config.yaml
conditioning: "class"
dropout: 0.05
decay_fraction: 0.2
Rows from block 4, named by matrix and row number. Each number is 500 + 50 x the weight over its row's rms, rounded and kept within 0 to 999. All counts start at 0. Numbers have three digits each. After the name is the row's rms in percent of the matrix's.
# ada: adaLN modulation (shift, scale and gate of each sublayer stacked) (model.blocks.4.ada.weight, 960x192), inputs 117-155
ada.277 125:576461451539473451438502554536449457483495523539431520472409560517473550504562471500497562470521437523421457531414580
ada.278 099:410568571506542530494382456367518556540560538513540475486452583452526553503531418617444594568530508434506501608411539
ada.279 117:499646507544519543520493375505491453620540505473512559515453636452467509553516462499452374502476508510463511439469520
ada.280 105:520486500521437510552490473494491443481511390503525434601545437605508575521436556510526561465516517497486465462431580
ada.281 131:522525471449513518466501471554519538540437469520553507509512552492529650543462435476415478501503455460443471606622516
ada.282 113:534497508442511480498520517562451497557451465473511499550457449442529550465549598467477392410542451545469476489465439
ada.283 106:532459551548533456497519409438448490488482521463461469568541474613575468528430436440533483510550551534410579570599514
ada.284 129:530609522481478396457527556462456435509485477452530532481366561516478587386491471503465476526479557478499486456433495
ada.285 106:502409469531520366549459436447441441454491469545559465533469511461516418554512529557449406474506501508586491359485660
ada.286 114:545450515486532410472420555511404559540507553592452450508483441578560572492588547586528482507440434479539526504440503
ada.287 120:491520545508517450560504467482505477457480464515536575556548475468421482555468482489460499550414561449455485532527446
ada.288 122:487423479534444486508557524494509499405507529474517484423474468574475551542548606460528564602476511496526411484421476
ada.289 135:531543529535560368506510519588494455620480445486508530527427509547596516460537506500473542545481477540485447377578474
ada.290 111:442490490474494436476443492452513561574506528540433447487477452484498351479508497427505517459485612462519475426514599
ada.291 109:420386427509494497502481486521524421484494506498500609526553578504425467563555410576565519515550575476598435538433454
ada.292 110:577487426505530350504410474561563568440551465503396492462512413485515594531477467565513420442467504468495514425646526
ada.293 094:424537438568575471421462472511502496462569485489474526452539440498612436550554465561511501560596492512579459649458451
ada.294 129:563537453449555496518560491452417492482510463480432538489600566545548541519518462510451487490492460573581589421578533
ada.295 121:549453548550449478561409510488462513469539440516513530519422449436404485478566551608456447495500521497504499400445503
ada.296 108:512455531442480418530439469644452526481523498475468534548473452496518388474482447540496530554516520556371569583489474
ada.297 122:600490491468498481510484503517528456598572492465502481560480557506518526557597485529505442501513526475573501656546504
ada.298 192:575493460482530513486479522528448501534454513484512440468462513474497533488492547433483505470489454600454555478503504
ada.299 099:445523511545502449527496520414558457493535488586555490548570540504476602409475510511612554589597555517492578511432510
ada.300 120:433554489517547411370463404445546469573467520488558581526458437468545503548527503553473381484539420456569544559487483
ada.301 119:507506521464483493477500439486474497569532471514553520560441464536476523522488411601543673473545556550424449515448568
ada.302 103:568467514540440527501490498457450498532595457494486516503428501514477535496544467500499476560556463429599512452484442
ada.303 109:512551499374520526489585483556483473551535491469518562638499605463572481601431487504461540558643588520549505454623482
ada.304 137:424516465439559388449580447452533479498503487539475512460549535514448622468475477491528497536499512433531468505418493
ada.305 117:494582506527531542473501452487479458473466463496445490480467531493570422585475505489510501468445477528465514468586516
ada.306 126:471452477495510512463503506460487581584458501439506480449548430460482494607557526442520567455484563520599461492579554
ada.307 057:454489545496529576465434460542453454478475483503690486526483490492460425582520493524513525452567497518613468500478496
ada.308 123:465474437585519519554430493523456482530447516439560483639514513498471468482486503512489462478530547510392503478530556
ada.309 113:591483551517487423470545483516497481608485509473431498457561560438555495421451560503533498426513539453533449422532504
ada.310 107:525468531457537552504548454370474474540532508490508568507513549439536509500518499565524380551505482382611503487443524
ada.311 097:457561540500556608477441543479568544423546484512555509507499435513501505565579504511564528380512457452527435464415462
ada.312 124:590478505513534458462500592401536511353526526490473424520510585607535444423509490422529489562458561536489476528505524
ada.313 126:479492484523518600469535500483615505433537459485405496485436471516465521518552491484472597457506539481465471405555505
ada.314 099:693480490493560519470577492552538477456551425530495482594549441453497436492447522605443524424421478465471495466386614
ada.315 115:541447498571477470479428402522485461494498572523550452584567531453537478513452475526465465496456449470491528566494523
ada.316 136:477513512466456383476471515530555472540451487497432452469549549448549582460522523456527605452536465495484497418489569
ada.317 126:517509492462605570529621520467498553428485467384439503532517488416512514593487453545431463426530476469412473595596631
ada.318 094:631538495499487507476503471548556501543506534569559487484563497533523512523519506580539407401527476483500337476512460
ada.319 116:512492482434492447512511628456447514530473398493468507497447546574553577584523437458523455502441493514419484474412435
ada.320 037:534584599523591526603541507478521476496614539535577548446527599520463536499499582452511500460489521481446508497501560
ada.321 042:480560539582447473499468564462531373539496591480436567463501460409505486375519458530457461517443556560492521527519483
ada.322 035:520462489440512517521524505510547523499466515579534518456485441504440463526456549342476620580415504483538545513428481
ada.323 046:475436472576469521535482489505514426441584550431525538438508558416386348516481493466507432459488574535520513549486538
ada.324 040:497517467467527528492503558489483499489349466503470557554396561513490542520488501497444479594533518548503459526509398
ada.325 042:491482499476435467545495515532500440529562491498435555414503480489433482518468489572484443461484446507415469473501491
ada.326 041:559555452506515542483512544511446486545525490440498566481475533559490561521532534489529503434504498627570562548523511
ada.327 073:558470462547478561437407579447507493537501507526435512506413433397548465511505454517559529514505489500497487452664640
ada.328 066:523478521439564487456427484470521443555464436631401510580501467477518512405458497522447420473481511514437557493589502
ada.329 051:490516614477506578447533549523498576526469489479529473461480490554441475531538548471550448514511575520551575488476449
ada.330 038:464450486522482478481446473486479496452416502570537427470522433466493507616429443421444513481438523459455463458531452
ada.331 035:516459432499466549513524580477508511488578579534419538454578482602498369511463509518472505536511444443555479471398542
ada.332 037:600483376508510529481489523530465513579417483446518522582434539604474587466462536450580557506507475457509602495557543
ada.333 044:514446566518423458495453440469519442510507426432461564447418532495456449565494517525456498462378365538525494446484416
ada.334 080:496540484586527474541472539536515641520438452545523581490433491575536578494507512455514448501508429505569444490507498
ada.335 044:475511515461567591513480517518561572501410484422513516472550444538533526488488554543555502487562432533551499421438549
ada.336 033:469453499515452476456474468465464541475565533500404439429478538489449396500428530522468550441464569476589575460517413
ada.337 082:454461505455522476562467415431433556524477514441426441445489564494462426501510549512541540495599491485551454489332551
ada.338 044:495551539382566411552499422536602480539522478528476450457494468547527583479464591444449515498561447441571443506506494
ada.339 047:553443485463593540476523419472468519419567490478524481404520415470483470509445439497553492519472472404560492471508501
ada.340 043:436404426461542502585394566470495565557541518504509429607521552488480468524544472485511573446546431557443483491566490
ada.341 039:467440480487500490538482553534478457490471558519537555517495517497576438566570437500533502467508498523524477576485458
ada.342 045:456522507543548480434511486492553484541434513461533629503563542396458407470475483395531557457505518540375445491494490
ada.343 036:519434539391498453418499420469422462493360479498566502476516477519474597499511481503482509520503571507486490507547509
ada.344 062:516414550515460535484553470484565489552422435489475394507466500444459454444448439523465484449522533598520549449488390
ada.345 036:505523495486560460483573528581473384481410526489512529468440556488540460499436489558518557475517593485441464450405477
ada.346 040:527494346476518517479486555565473526507503513499460473498540505435509503472500474473577520503468500483451547469567486
ada.347 043:495572647444514519623483522466475519476557445531549479449437574444452497454445602469525446497473537478502448525436450
ada.348 050:518502551395528590512522492510566544532410556490459518588489507522488529493570519529460546455504537568609456536467517
ada.349 047:450462481671494497551583515483554492463654514570565484485536462426485492498566594505554574463512531488460505505436401
ada.350 057:477488533411552497519438519402564530546528466482509477526446544483499515446444529456497452455568490529489449414478450
ada.351 037:584535530512493497488505476495403445514514584530505605498546425519508540500550568569509488509501453530480470558521438
ada.352 045:501432383528373460481487496418422446464509416481478397513518520495464542446435521488513492408480421483523511487517450
ada.353 046:548522448545543538526507624450590535540481490471537575489499509516514548460429436527507431506540564464568486461511537
ada.354 053:479591467419548432502504436550369437521526550467543475419522503464534593535448457504418520517462459464452553495551452
ada.355 049:485468497453490419556523510510511461491583560487416422524577454530406438484446540572514505464444508464408495499486551
ada.356 042:461486516450536534530545477461464541468464562525531486533550497452405513507538540531476592444514435450483518419409547
ada.357 045:572515446409493499488480465561516585484452524433500547499491421522491473575508522546465504527580546434499449464388497
ada.358 039:452489605515503447513515442615587511480580511555585541436455553568483427520487387545524472500465480487448533563475565
ada.359 044:422467496454483499434492514425399466530428502458467529490439515468558522433527490389557424390506538563468425465598486
ada.360 041:422470514573520540608511537520534490550591470460432486453527538546498455502607455582520565468443430493512544517453523
ada.361 067:433449528509494473375475445494559483552489488472540476581448511640478470498539514591562525544547456537492457352429490
ada.362 059:443505454380513474536449436475478497481477503440561418502618476501562580522547466431616527563503406517502401442391503
ada.363 066:477516462544532547487544466528553534464466405533465539559545460548507544504535582516461482512496472503587520510450562
ada.364 051:506446500489482517556425416499490432508422510496492438497556431466465539507452485505456453498536394515512432470576504
ada.365 057:508569575447480466493408574491477519485493574577549469478551413524503468506528540591496529440492541541473563595408569
ada.366 050:513535548520556563511539463453531532417535579446422467454514487499477459453567519431484478512508383456470519445477474
ada.367 050:529490505570470495482483529510423435463542451535591456520551510433435460463515523449480445549479571467437497477513388
ada.368 033:523502418444391439602461539531498525539460477496454522530419506536464558478551509563480444441519477441547483472487524
ada.369 085:439498531444534452500529488479526489498504485479500465481481456528481485467425583519538464504549550535445459419212494
ada.370 042:501461550475506501507498455498571501506549481530440488633496406506518510454504512451472514522498458493501420475506408
ada.371 048:493512517564539474420431505519486599490513391489582430487470562540462558531428537509438493544522532465471487389588529
ada.372 044:464479516499450518531468493485545506484632440532421522559522507521469547458513464545529557477508558515518460521465555
ada.373 054:491438533500488510463451454399542510461492528410481464375505431494484461394571469557436460485526456547496473407490495
ada.374 035:508537590481521492512436483420534470488577539430610531486489423543480405469559495501629491453535538421413473490502494
ada.375 043:486526514416444477477549515502478530528549594524519554480535516499539495554501550465407478584555512600543529488446439
ada.376 043:487469521523568589479527478522603463510462515479515475524496554474493561492454524470514489503571500558454499542513539
ada.377 041:492539387586514443489551469428509477467653468421472499528485523459499498611467469516505577434474477414501531526525498
ada.378 050:597557581468465508595517490507544466525424510503496600495497542515561461493615549517485578568523538480550526590444553
ada.379 033:446416490558536607423522510605484427613542467442503548587514557503503600530490513487552597539514517444531530473511505
ada.380 041:426430566469516521504486547487528546504476645522466546554518511472527481508557484437445484456481539569521501524474407
ada.381 042:502504425445540436512464456415472500382455495538515547473437447420476505481471440451430459445532539540576399482538445
ada.382 041:568522525458475487582455493542486512464468425481574397489446528532504490469395505638424506427436459485475475433548502
ada.383 042:454465576540460496501513572471415565500446472628447510534532538503418522399414503580538496476503445507505511429594507
ada.384 044:510529513507486554578472509555560434474465558514492472483561563583456533480597533447550539529547482444504451498449467
ada.385 061:508453502450522519405430558532496465484566438555618470528526474453524539513486451522502512513538479539505515576462511
ada.386 050:539537475487527505579467524495534457514510550558609564503576445527442516459477480405589539530369489434535564468480600
ada.387 042:478512462544406464461580494460541567485595457508532507423512538541549472393569509460516510490497540539468571580522454
ada.388 034:458561557631538470553448536449551474495585525461551528479437527572436458481512573469413426471450523498494513516489529
ada.389 036:485445573522553454535481421463477479439484421479469459401491460476479455514412485399504437491442515545530393435521511
ada.390 051:479505491464569603546525514502447537447469564552539432486453483530494507477450520477469543419578462649511463532467461
ada.391 042:555501549513490514519543439552535545565486548415533437549542500507461536514508405559472495530442578510566565489525494
ada.392 045:417592499521522508481543520509492491527419454473448555421468479471550435477459476482572437547501463459525463428464511
ada.393 091:517434471540477515492539510527506508579549523532560481597526554493435446465510443466508537452512542450532578439375565
ada.394 051:491562517509605551446508547519537500545442458497487477525557606538496528440459564544581584453457493534501443529524471
ada.395 045:493521579532438445515449512516563449550519502520546494484406598474380471478458509559461492486432558508413524467418602
ada.396 044:456456493588473501512507453465444560534475499421467528532419588539521509540506404498416502512482441438521504511527507
ada.397 055:494450505474503483456451489549472542479645510416562502488425531457583478532503538544560533505625394540438394580457444
ada.398 060:460590520529600564414396583535538459575484442499527491553490515506486511525472405447447579483600472615454463506494442
ada.399 067:525551428564530480557493508495546505431584499479490562529599409542517519418555580525481575490470553420573490469436548
ada.400 046:519450562463446546507530637540461517465426532504484504555415573490519577529510536521568580503555550537500534488485489
ada.401 046:468414491501586582490513517392604564534461532470530572603609553493486543468453540444451393494578529459503568443470532
ada.402 043:488506519479434520476520466459521479430463501499615554488543473436469450513492467457491390514468503504602469493527524
ada.403 048:437474474454415507511439474441510384525525474573436493488371494506546504508530521528394500524490478475507448533527469
ada.404 064:551534505589528560502493574559503518566463511445484540520560405496499581474494488508497476574514507463521563472494582
ada.405 045:443449513534517538556508484493516505553502536460554502448575479554545461516499529412616522431560460468533555573441547
ada.406 093:534431519441408302538534557456543455500578555540473482484492513559506395535476508525479520496497555504575475480413509
ada.407 065:561499473511478558517469524553492483456578551540557465501487472437551457365540624537514574395586507502573515527400528
ada.408 079:626536517541479445390492503544530486518467490497495530559453491579532507484499483510518399486497493508387434404612487
ada.409 067:457470488457537509418422506494546450506546522605480533431491504449472409534432466483491535548567444455481546515500508
ada.410 045:500480388524529518505563531572476439588422531527505529525464543578572564539421459527552552567600488483525592441522571
ada.411 052:498415439403519445483575528535483455508419473437429483469446527512455451471459520528491496463521513577462493493634541
ada.412 044:545518523384513455492548518455505542520498496632494446563430425496467465487518491558579549536456418518479622580540514
ada.413 043:530463430449532532438492527571529513527424474470534571515578512522529546472503574551476457525535494501534545464505520
ada.414 036:527471542526488437443640508477543513424570561592561526411549502491536475512520570500526501466478550529547462456420427
ada.415 045:513423426501475536577512563502447540465434491557497483486424503497442437517489534535523461516463465441454432455545468
ada.416 039:488434524533493573487495531490501468620468425449519445543451481452513478495535586489523435533564455461464496506512519
ada.417 050:486396495520451494511451481512413446439561489444500397483452524466484486514491447475451433471502482446453459396481435
ada.418 046:472560514522572541517477452507565507536538446558549542498593433489535505493495534498551514548518409528494422425506519
ada.419 043:564419459556531398606489457515616509479525482527445502554455498584535391584488518536471515510497494533529438467479460
ada.420 047:465518489585491411465511459544510521539545543525448454430449513500525486496490512451508509472527498508495542547504491
ada.421 074:448408475531539515519576556508509483433374519441529489447446494488516587526466498408472461537487563531573426553639413
ada.422 042:462464481448611552492506536474568469453513432566470446448464460537465511485555500488451550481563502527477513531542487
ada.423 051:525568495431451487516484459572545600522466579522511546486451570583608547505527444537486494572593572561605491583460522
ada.424 038:449466543440469536470598495437462548563497475515442586500527561459497501601414566459534406514532468628549497511565489
ada.425 053:482497546513499468467512445465508451428505431479426397540434463512472513414514511498399414536507500533514517472633438
ada.426 044:537504389440441456619499555540458501465421507546449416481506551594506586509497405474573551463489563498482523516523545
ada.427 051:477387491515442521456444377472449524530493528622540498492467560464446520552519520484518451457448438408457529490496492
ada.428 075:471441544464476467543461521428518569537494502530436574495529413514547618483471476452483468434455459360583550571561557
ada.429 052:530548534525509518558432462400492570455491543522525525576546578505415471504532408587469554478574547365442548447412570
ada.430 041:511502520447472459585503494526473442436446505505548482480525463534402432554503470569500411506561505463584535477487550
ada.431 032:471426506526570522522412511493445533509577610576464456488501471479470490422475535594508477544503397506421412546445562
ada.432 045:475490526537514495588622525602537454575529500471608492437500483536518431531554465452601623477590487491476503530350485
ada.433 080:496578471548442542487563487454460583549513469455457463477476580502502612486563495517483460517440463594497470502625405
ada.434 046:497557515476515490559503497528516492513487616516480503537549481513519419445542503444502561531521549660459430521399487
ada.435 061:506509464576539609591544524522431551530462501526510509594433563455496551532494493472554490513561565607572491455582531
ada.436 058:489486588557570561485505500522452544576533511437515420481445587533569518504468515435534459430593533511464454482590463
ada.437 073:424417517487528466491379393487562426536488423458448452412614525528611491442460521500529561437538534523493439461468569
ada.438 051:491450446466480484518512436464401482497518397440487429525438504358533556475508463436455498499461495495444462482482512
ada.439 038:533494507524470494545400486518541486533569509559497483445486534506484505504575505509519522478505531490501565529445517
ada.440 030:533509451482564444492515545517473547532558520440529545492440547508492573536539523425526517540502429487467557535489551
ada.441 068:464545492511524507519535453460486502472541425407523468474592540529488606444529489521460484468531476503507450468497430
ada.442 103:627508446400501498548516463588516490525453518476554554556567501554532629458559457457448456500434461515423527536614482
ada.443 039:547456531523568460457429499505556523474554408460493426464537539492432523461410464520476479540447480427402517424422541
ada.444 056:504513507512525524476575587596577462444463498528480534465455395583490612519496490537519484477480547455590450551434509
ada.445 041:519527544551512472546522457476460386458573536451484561500499439519478428554503529464550448492479536404561527467491455
ada.446 040:515431570517490451491454532541463463444512513532433513548532532502480541481491475577473585440479417479484616396606506
ada.447 031:487484449508490571433392557529498484506544452597436486465508515557441434437497544491510457445466562505475431475474547
ada.448 048:450419547436443524442415528479565499513583504545445486571494439453488496456457510457484430504519549525484419525497522
ada.449 038:521549551599479455510555570545386460512517481522424523544496477495504488480516553474445563437556517470493435523502534
ada.450 047:458472492543507486585552499534445468466487690634461480410505573490524431502511479583565567483459467479510495534431482
ada.451 031:531548490461480606510480518536499495516580578470593449531591493469476470493397483516491536538574497521504535618476525
ada.452 043:479460517578578510516502511526484587567511466441414608538521547584543559520554561594463525506577539495536544526548517
ada.453 040:436492492581508492482481505522439544538447468512446492411563498435558434462498514467540541436560447402411412474446402
ada.454 060:472463574534550565477517501516465393514506523498513495506490557574542426454527549519538562476512595605443529568390546
ada.455 038:550505490485495472543534542572485538484333453427518542585483493442546617507524563498543447470527528553457462503475446
ada.456 043:457452432520495472379482464462424472501486423486567450468408503430480553525464443525493456476444465471489475510609489
ada.457 083:477472535493425545498473588500542465552509527531497504473524434481546432485472506476603512550520538429415575466295484
ada.458 084:413512529569520436526526476496573513537466546520558481529432629465509463429514455521369394522533558523545482543515375
ada.459 047:525500539452475539545543496548490493558664496498534475535516513494475476578519519494449555501502513529480494584459450
ada.460 059:561460501375516469543447503345432489495501483480559536568610484503553607530523571476545546526535501503444469466588548
ada.461 043:517465475478656540526447543461549546536463561484353446502503499532593519546510449525566603506518571518544504541505478
ada.462 046:488570436455492494543510561501554402524451534508595477486502536470492408485555540516546492462527499374488543474490430
ada.463 039:440470575560476518518496478586559482528615558537399550544545506520465408498578544565621505550476465454501538566439575
ada.464 056:494574494581477552468528531596544561473492563512545534528543540500488482521480580510565456533470583544431570586377549
ada.465 047:513506434428461445479552582504522570417461451580469459549499522541486533506488532576558572519472560522474506505443546
ada.466 049:481549520544406529531539505480505538497526530478526429548458448397538480457529461507436465437493410488477479504635489
ada.467 087:439498530468483443447452462445488539536405530521550483501455456558459329520449543437480466541481452576481504434362502
ada.468 070:524577553505561443513486517514504502472430557532517480474480521486550454558465497560517480477499537544484449585444487
ada.469 043:461529489498537517470600441464487525531410511424492567547515519537492524505536476472598470485555351425452504523461502
ada.470 051:465557496561482488530507479476602517511480481570497531526505508487545502481395511566424456530507472592450556489437471
ada.471 045:480472515422462513497613419538407510535491493489491534462609528581542603535484494609533498547575547508531542510476507
ada.472 052:460493458547420485455519457485586464521538455434513504426443613501513485544515601545480423498537534463444423516526507
ada.473 060:528451517521516482521571583562475489514505456459491529496464521576427494556458469350518525488473596507546530561559521
ada.474 043:490467529454514543486486505451532384428511349539470492463560510500526552464428522547532496609432513482529480447525549
ada.475 053:512609497455558463436533444445472488528496460529481512535500475484490528527520511478433391548489495483569456486534533
ada.476 044:563545537461505513517579575523583525511471464401538542505497537558553532531412472572612542473486526455507553502456479
ada.477 074:527579456531524555488491532556525522525478522507565506499567532528450509526517484464409512518552547571564452546480431
ada.478 044:501503502436473552494545534414430414550571547435537489539504462494470488532465536415530586513510422466519552477488494
ada.479 049:478533454460551499468488466594515506521503485495438560481539610437607499576512609517507535610475578578444537581401435
ada.480 105:477522507452474457493514481467436556522472470531390462529523534511504554507498464500490518491446459512566481508496469
ada.481 144:601476510519441558515502485464536479483454527499474451453571537534463478461534446535497507571438480469548503623680434
ada.482 106:468416525489562504464514522545473498529522564546483491483506461450477465463547526477466501523423522405512568515511471
ada.483 123:407585503406426591538597421594534544466510559402444451577460530525539445521527508470412554453507474457473604489474460
ada.484 100:571423512477537446505406507553472508456536529511514465596482609419433548479503570523515495509575483487568523448536509
ada.485 121:512543514539569513523488495437471526463458504547537590491362517419401479517502584479434462456508484519547536345592499
ada.486 108:477570474542480448517517514624470471493508550509510501424478517428536447459464529564511608500531449563480573471487493
ada.487 115:440487424435474493522487527554499480458505494501408460524558492544525427526479447507576551423510425425448537519559448
ada.488 109:491482504532552539462558629495581533550499516484474497491622401481523400556574544466447483493501463578510535503453510
ada.489 106:380543546447533550530552533534491475506479530499460540438532543457440570509531484550506430552511471466433559555545446
ada.490 111:565469483552560539521462496481498477538500471442518533539501510439501539523546481561464577423408453440485595452525432
ada.491 126:526499507475473520456476457465566492515540486513516480480500548455438399387548453455481393541546492486508556456536462
ada.492 104:542415494563508575506552535560494496495480556488544528493582556577501404526430493491482469499492457512431482605458479
ada.493 155:547476450586460480454509511541479459428529471502581501479534492571541545437494437459486459508511604420531474472492454
ada.494 109:416547530469435506481554476516434541509469459519608496450441408551517487472488510554502412475478444614466465511520567
ada.495 113:525471515497514484482529564534477572532557588511433487339509510487545527489516515569552510536496483440513489476460506
ada.496 125:513506512647480546460516587544480467636478478535545486562519604422455594479587475571435521458552525503549423493388408
ada.497 118:493513540527606555465514476493534465549458512542505492520477533466540562474478506491459508413526486584521486412462575
ada.498 093:492489444485498627496463491525488525529553392496562559548458472461509502485490520569494440535454585484479518498487560
ada.499 114:466552443539505627421542524527561446539517563509477510473428488522487478381569541549552559521514520521451594491515409
ada.500 117:498468496503520596444478523509514535472503434469507552449427447485510495474511478431444476523512471426460470535610429
ada.501 129:542438489447453510450496532530489572586499576527476587481515494488489516456539573534549344502490542480409455485457541
ada.502 120:452539532523477485548510523503471517504499504482614545437504539540442528434419426521483436468454426476639511527611492
ada.503 119:452548451509509342544429480462493517505440545451482535486564579433535437482532490520476523543570450539477489508463427
ada.504 117:588532505555487464436498466547600491512563464529438516400571487529508481419465402472512573551427582488401538576446344
ada.505 112:556432453519436480434443431435535459398557520541428470479559505484513452489512418523506541529506500407490577603519407
ada.506 113:566434501603558458492511530584456531607591465448432471490483413500520476460445479507545606531486552498490505582479586
ada.507 105:457495525553446481446484495468508461534523488530509450488508603549545500474488477503508448441562526452518445455456446
ada.508 108:537487464562541526472509458440510554574516489445515478415507500491462487482542481481456501442514561525469451544462567
ada.509 105:502492456569570491493461470553529540542597508483454533468473560496498401529521562448522490484556480494505484373502420
ada.510 116:474480476362442484531462452531492515422500489514533524459492531439487352618500514426465500497499587493506486478586509
ada.511 115:478533508471460423446563431451525467561398520524537517538469552592529519660517517474476566385439467525484553483444539
ada.512 106:462484474468557591528443514409517510464497508482530470584493487486593545481522425505480432527492557521495432521551506
ada.513 114:506547533545521526386556545439472540463503472530523520410475563441501448505497506544486549410462504434576540527504483
ada.514 113:654466488508483374567552594361497522590431514518514485507545451467589471471508523502591525439472499430532582498413616
ada.515 122:510436540503570440462477553468470505498502528497548549501520482455475560610478353505394497515491539432533499507665594
ada.516 111:429556490536462481529515472507451502448482522513598548485489576431484463532479556481468559550467555486508475458499511
ada.517 118:355515480529481403539422487469576454435425517501541457547533512504522520549507603423508539569538565595509476426537453
ada.518 124:571476541495501479448438497475518462473550528449566408530523498499550606569461443545471544501575463492497466461535459
ada.519 120:477595602503529495518545372499544519474474499513600443551481424443493608514540454416472441583460472387524455527436568
ada.520 119:528502531441525391566466481455593495437478499519516412518479444466487468473493518467484487505374436551594550566407575
ada.521 130:386544537481401478563584365499514540532519569570528534596504414556469483427482508525497512526472446491403461422497442
ada.522 125:440542540473449499478535462475543583502540566491505526557492455522506480539533476452497503525478504561373540484532481
ada.523 103:571381480519533534466549474389528502458526488504552478464466472468489480500477427543498540524539445591541542495545599
ada.524 122:540429504400561496534460508518473494543515494475541516394495472436548479451498468518550588480480627519488503519468536
ada.525 118:482468513446441483623472499506563441416514527411557424572507544529508436514501483510521475513488546495603536460495549
ada.526 111:582494526522489506471472490538510478455461514436543537421560557484528495471484536510492473520486509596396572501422467
ada.527 115:530461534567549516509485554470490560493491536475488491470575526469555571544441444410444488399511518492505494571417533
ada.528 110:543504482537562510556519526548523510562526528494516490485486412439476493476514603530506482404447473493504458602476552
ada.529 123:435595513480559406502487426458508586505508574462549529540484463418524403442495499588557528596487487502488544426502473
ada.530 107:436559542464440541494496403617459488452478528506480478493468443508478403492481586510518464513483494476461396546549395
ada.531 121:554509476495452491473590529547529504584405520506545497436475438516574586487513442542423481464579430464600463523505555
ada.532 100:453393398483546532495510552540456479440527457507515482475452426477528459513483417639513495528451440428490547450491477
ada.533 102:545439483451472423502453457467548463558581505563504501407377517453478520534457464537485401462494438493468460451366495
ada.534 116:470507424571531464515525507500499510493516527509467525529508490445563505560527446604476511516516517500591453528553506
ada.535 122:455521457510474449517481425545502515454453464525536476549389558465455468445484509457515534438488415542458512461521439
ada.536 115:482500524500424424507534471492517502503536519524558521554469465519457520429525450475465348472494558492496560474489511
ada.537 111:511593502430488508476525514535490431533523481515660415583508477572486466503584415466522483474507466535555489503623513
ada.538 108:400573499488571499494440521370532530590521471603549378521475546503534444526518548444554535440531488497383488518520528
ada.539 102:491479594582533427511388476470408484527551485471390442535487489470356503499551424546491433498501556452527491478466551
ada.540 116:550476501579559562469611515547380459621561490531510466486463427520506459434549437590476535482472469470451517458467493
ada.541 130:507534512470458623444415501475605457492472557450449556475439490498511513446482491483533414447461512468396559516567450
ada.542 110:486431513579463459403556476522483400487523509496387556514453526576507543551462490564452499447500510524475525489499436
ada.543 120:510518499543516573565550558515477521530471494537475511511498518580513517464478500567467481464497453653463509559517525
ada.544 108:546459450426493530534500483541495566502444464538516432420461510509496441550548537474475527417495486446542431502456446
ada.545 104:423491513428431454528553451583480495519493521544556545429460560528569524444517418549466517383507478481514507502573411
ada.546 121:499558510496433372504409517480463409443544373501486423552417569434594469439535445483570483503563499382511489468509490
ada.547 124:445541533485482543515534504376546535470519465540511483472525528490473404577514491568535500518417532481592513530435583
ada.548 111:560567505550578537476487544515527422551461468411492562414572608485461497537521505426517537470531458471551415531455497
ada.549 115:479442487470481532506573453451475510575500512462442534426454433410474497431543556543475469450489502501428525548440580
ada.550 128:435480483582489479538607531496549544531440564586430533526488552545517452505500521448528525440472519428355503491513481
ada.551 117:545533479530453463427515534542500488577424492503516527503490454594594476510498515468559609527562483541403447428556520
ada.552 133:472506523480469551554469523542497507412474464448487464481477478518497538521413631543558428484472480511536492430558507
ada.553 104:394538464499527504549525470533484523403556476501517528496514422479444421529397537521464435490537550524472440432420484
ada.554 109:555494495497524582496535472408538471519365566491531483419475485487463491545465483456468485516514477463504551583468506
ada.555 111:536438489515463543532483513507474402499449486550509506515553447543509471420557531509538486470435545435483512606631463
ada.556 117:565488457447440556535526568455527463419475515441510567506575422541573485517582551499530494514467576496456528515445354
ada.557 117:460579475547439538477486504495521514468480499531560473555548568562543464523433465493470374440510428545433547500570517
ada.558 130:487502495511528535463566495584510424617496557461364522541440493512557544523484440493491358518410405629379456626494517
ada.559 114:403570448545513502446525619471457581455510469535499533474602546528447527540516374535454538541508461497542496587584469
ada.560 102:604517487543489509460520499570444488521499431537460481490507530549473480623403579473544449515478496545436453408608544
ada.561 144:424517529560478454569523502479467447533502441516527554502486525565558524517458577484487506481545454594411518489405527
ada.562 112:515501455461454585543535539475587527457558419507529499686481529472525417503544442383487510439505515501479524501566458
ada.563 134:456515541510527536474569520509474517586494440540461583550511525533501408547599478515495394472497477434607473485510430
ada.564 115:570479463554501451471504490559518442438516429485516520557517457563558463519526500467410404418539423409537548479560516
ada.565 126:396520451473425540523475449565529588417469562511533577507537484446491529472578517560505501471507560426419523494404433
ada.566 112:477393495425524541486581483488539563498532444433458444520572605491531370481607530549495490524567554545601550450362537
ada.567 101:521644533515555508533539473415485477421493483459451498472503427517543550490455536537528469512491507495493504617501423
ada.568 113:421495498420468542565483471416473468503448530572388556534456497434464558533486551551510515533413470445475562571479580
ada.569 121:424533491417451496524532461560560553390571573497437443484524527500465490491501544452519472590473466524415515432482457
ada.570 116:519494466537465452498584460568558591482524474525567455493587464466430664385446426556495502593508497442530600535517560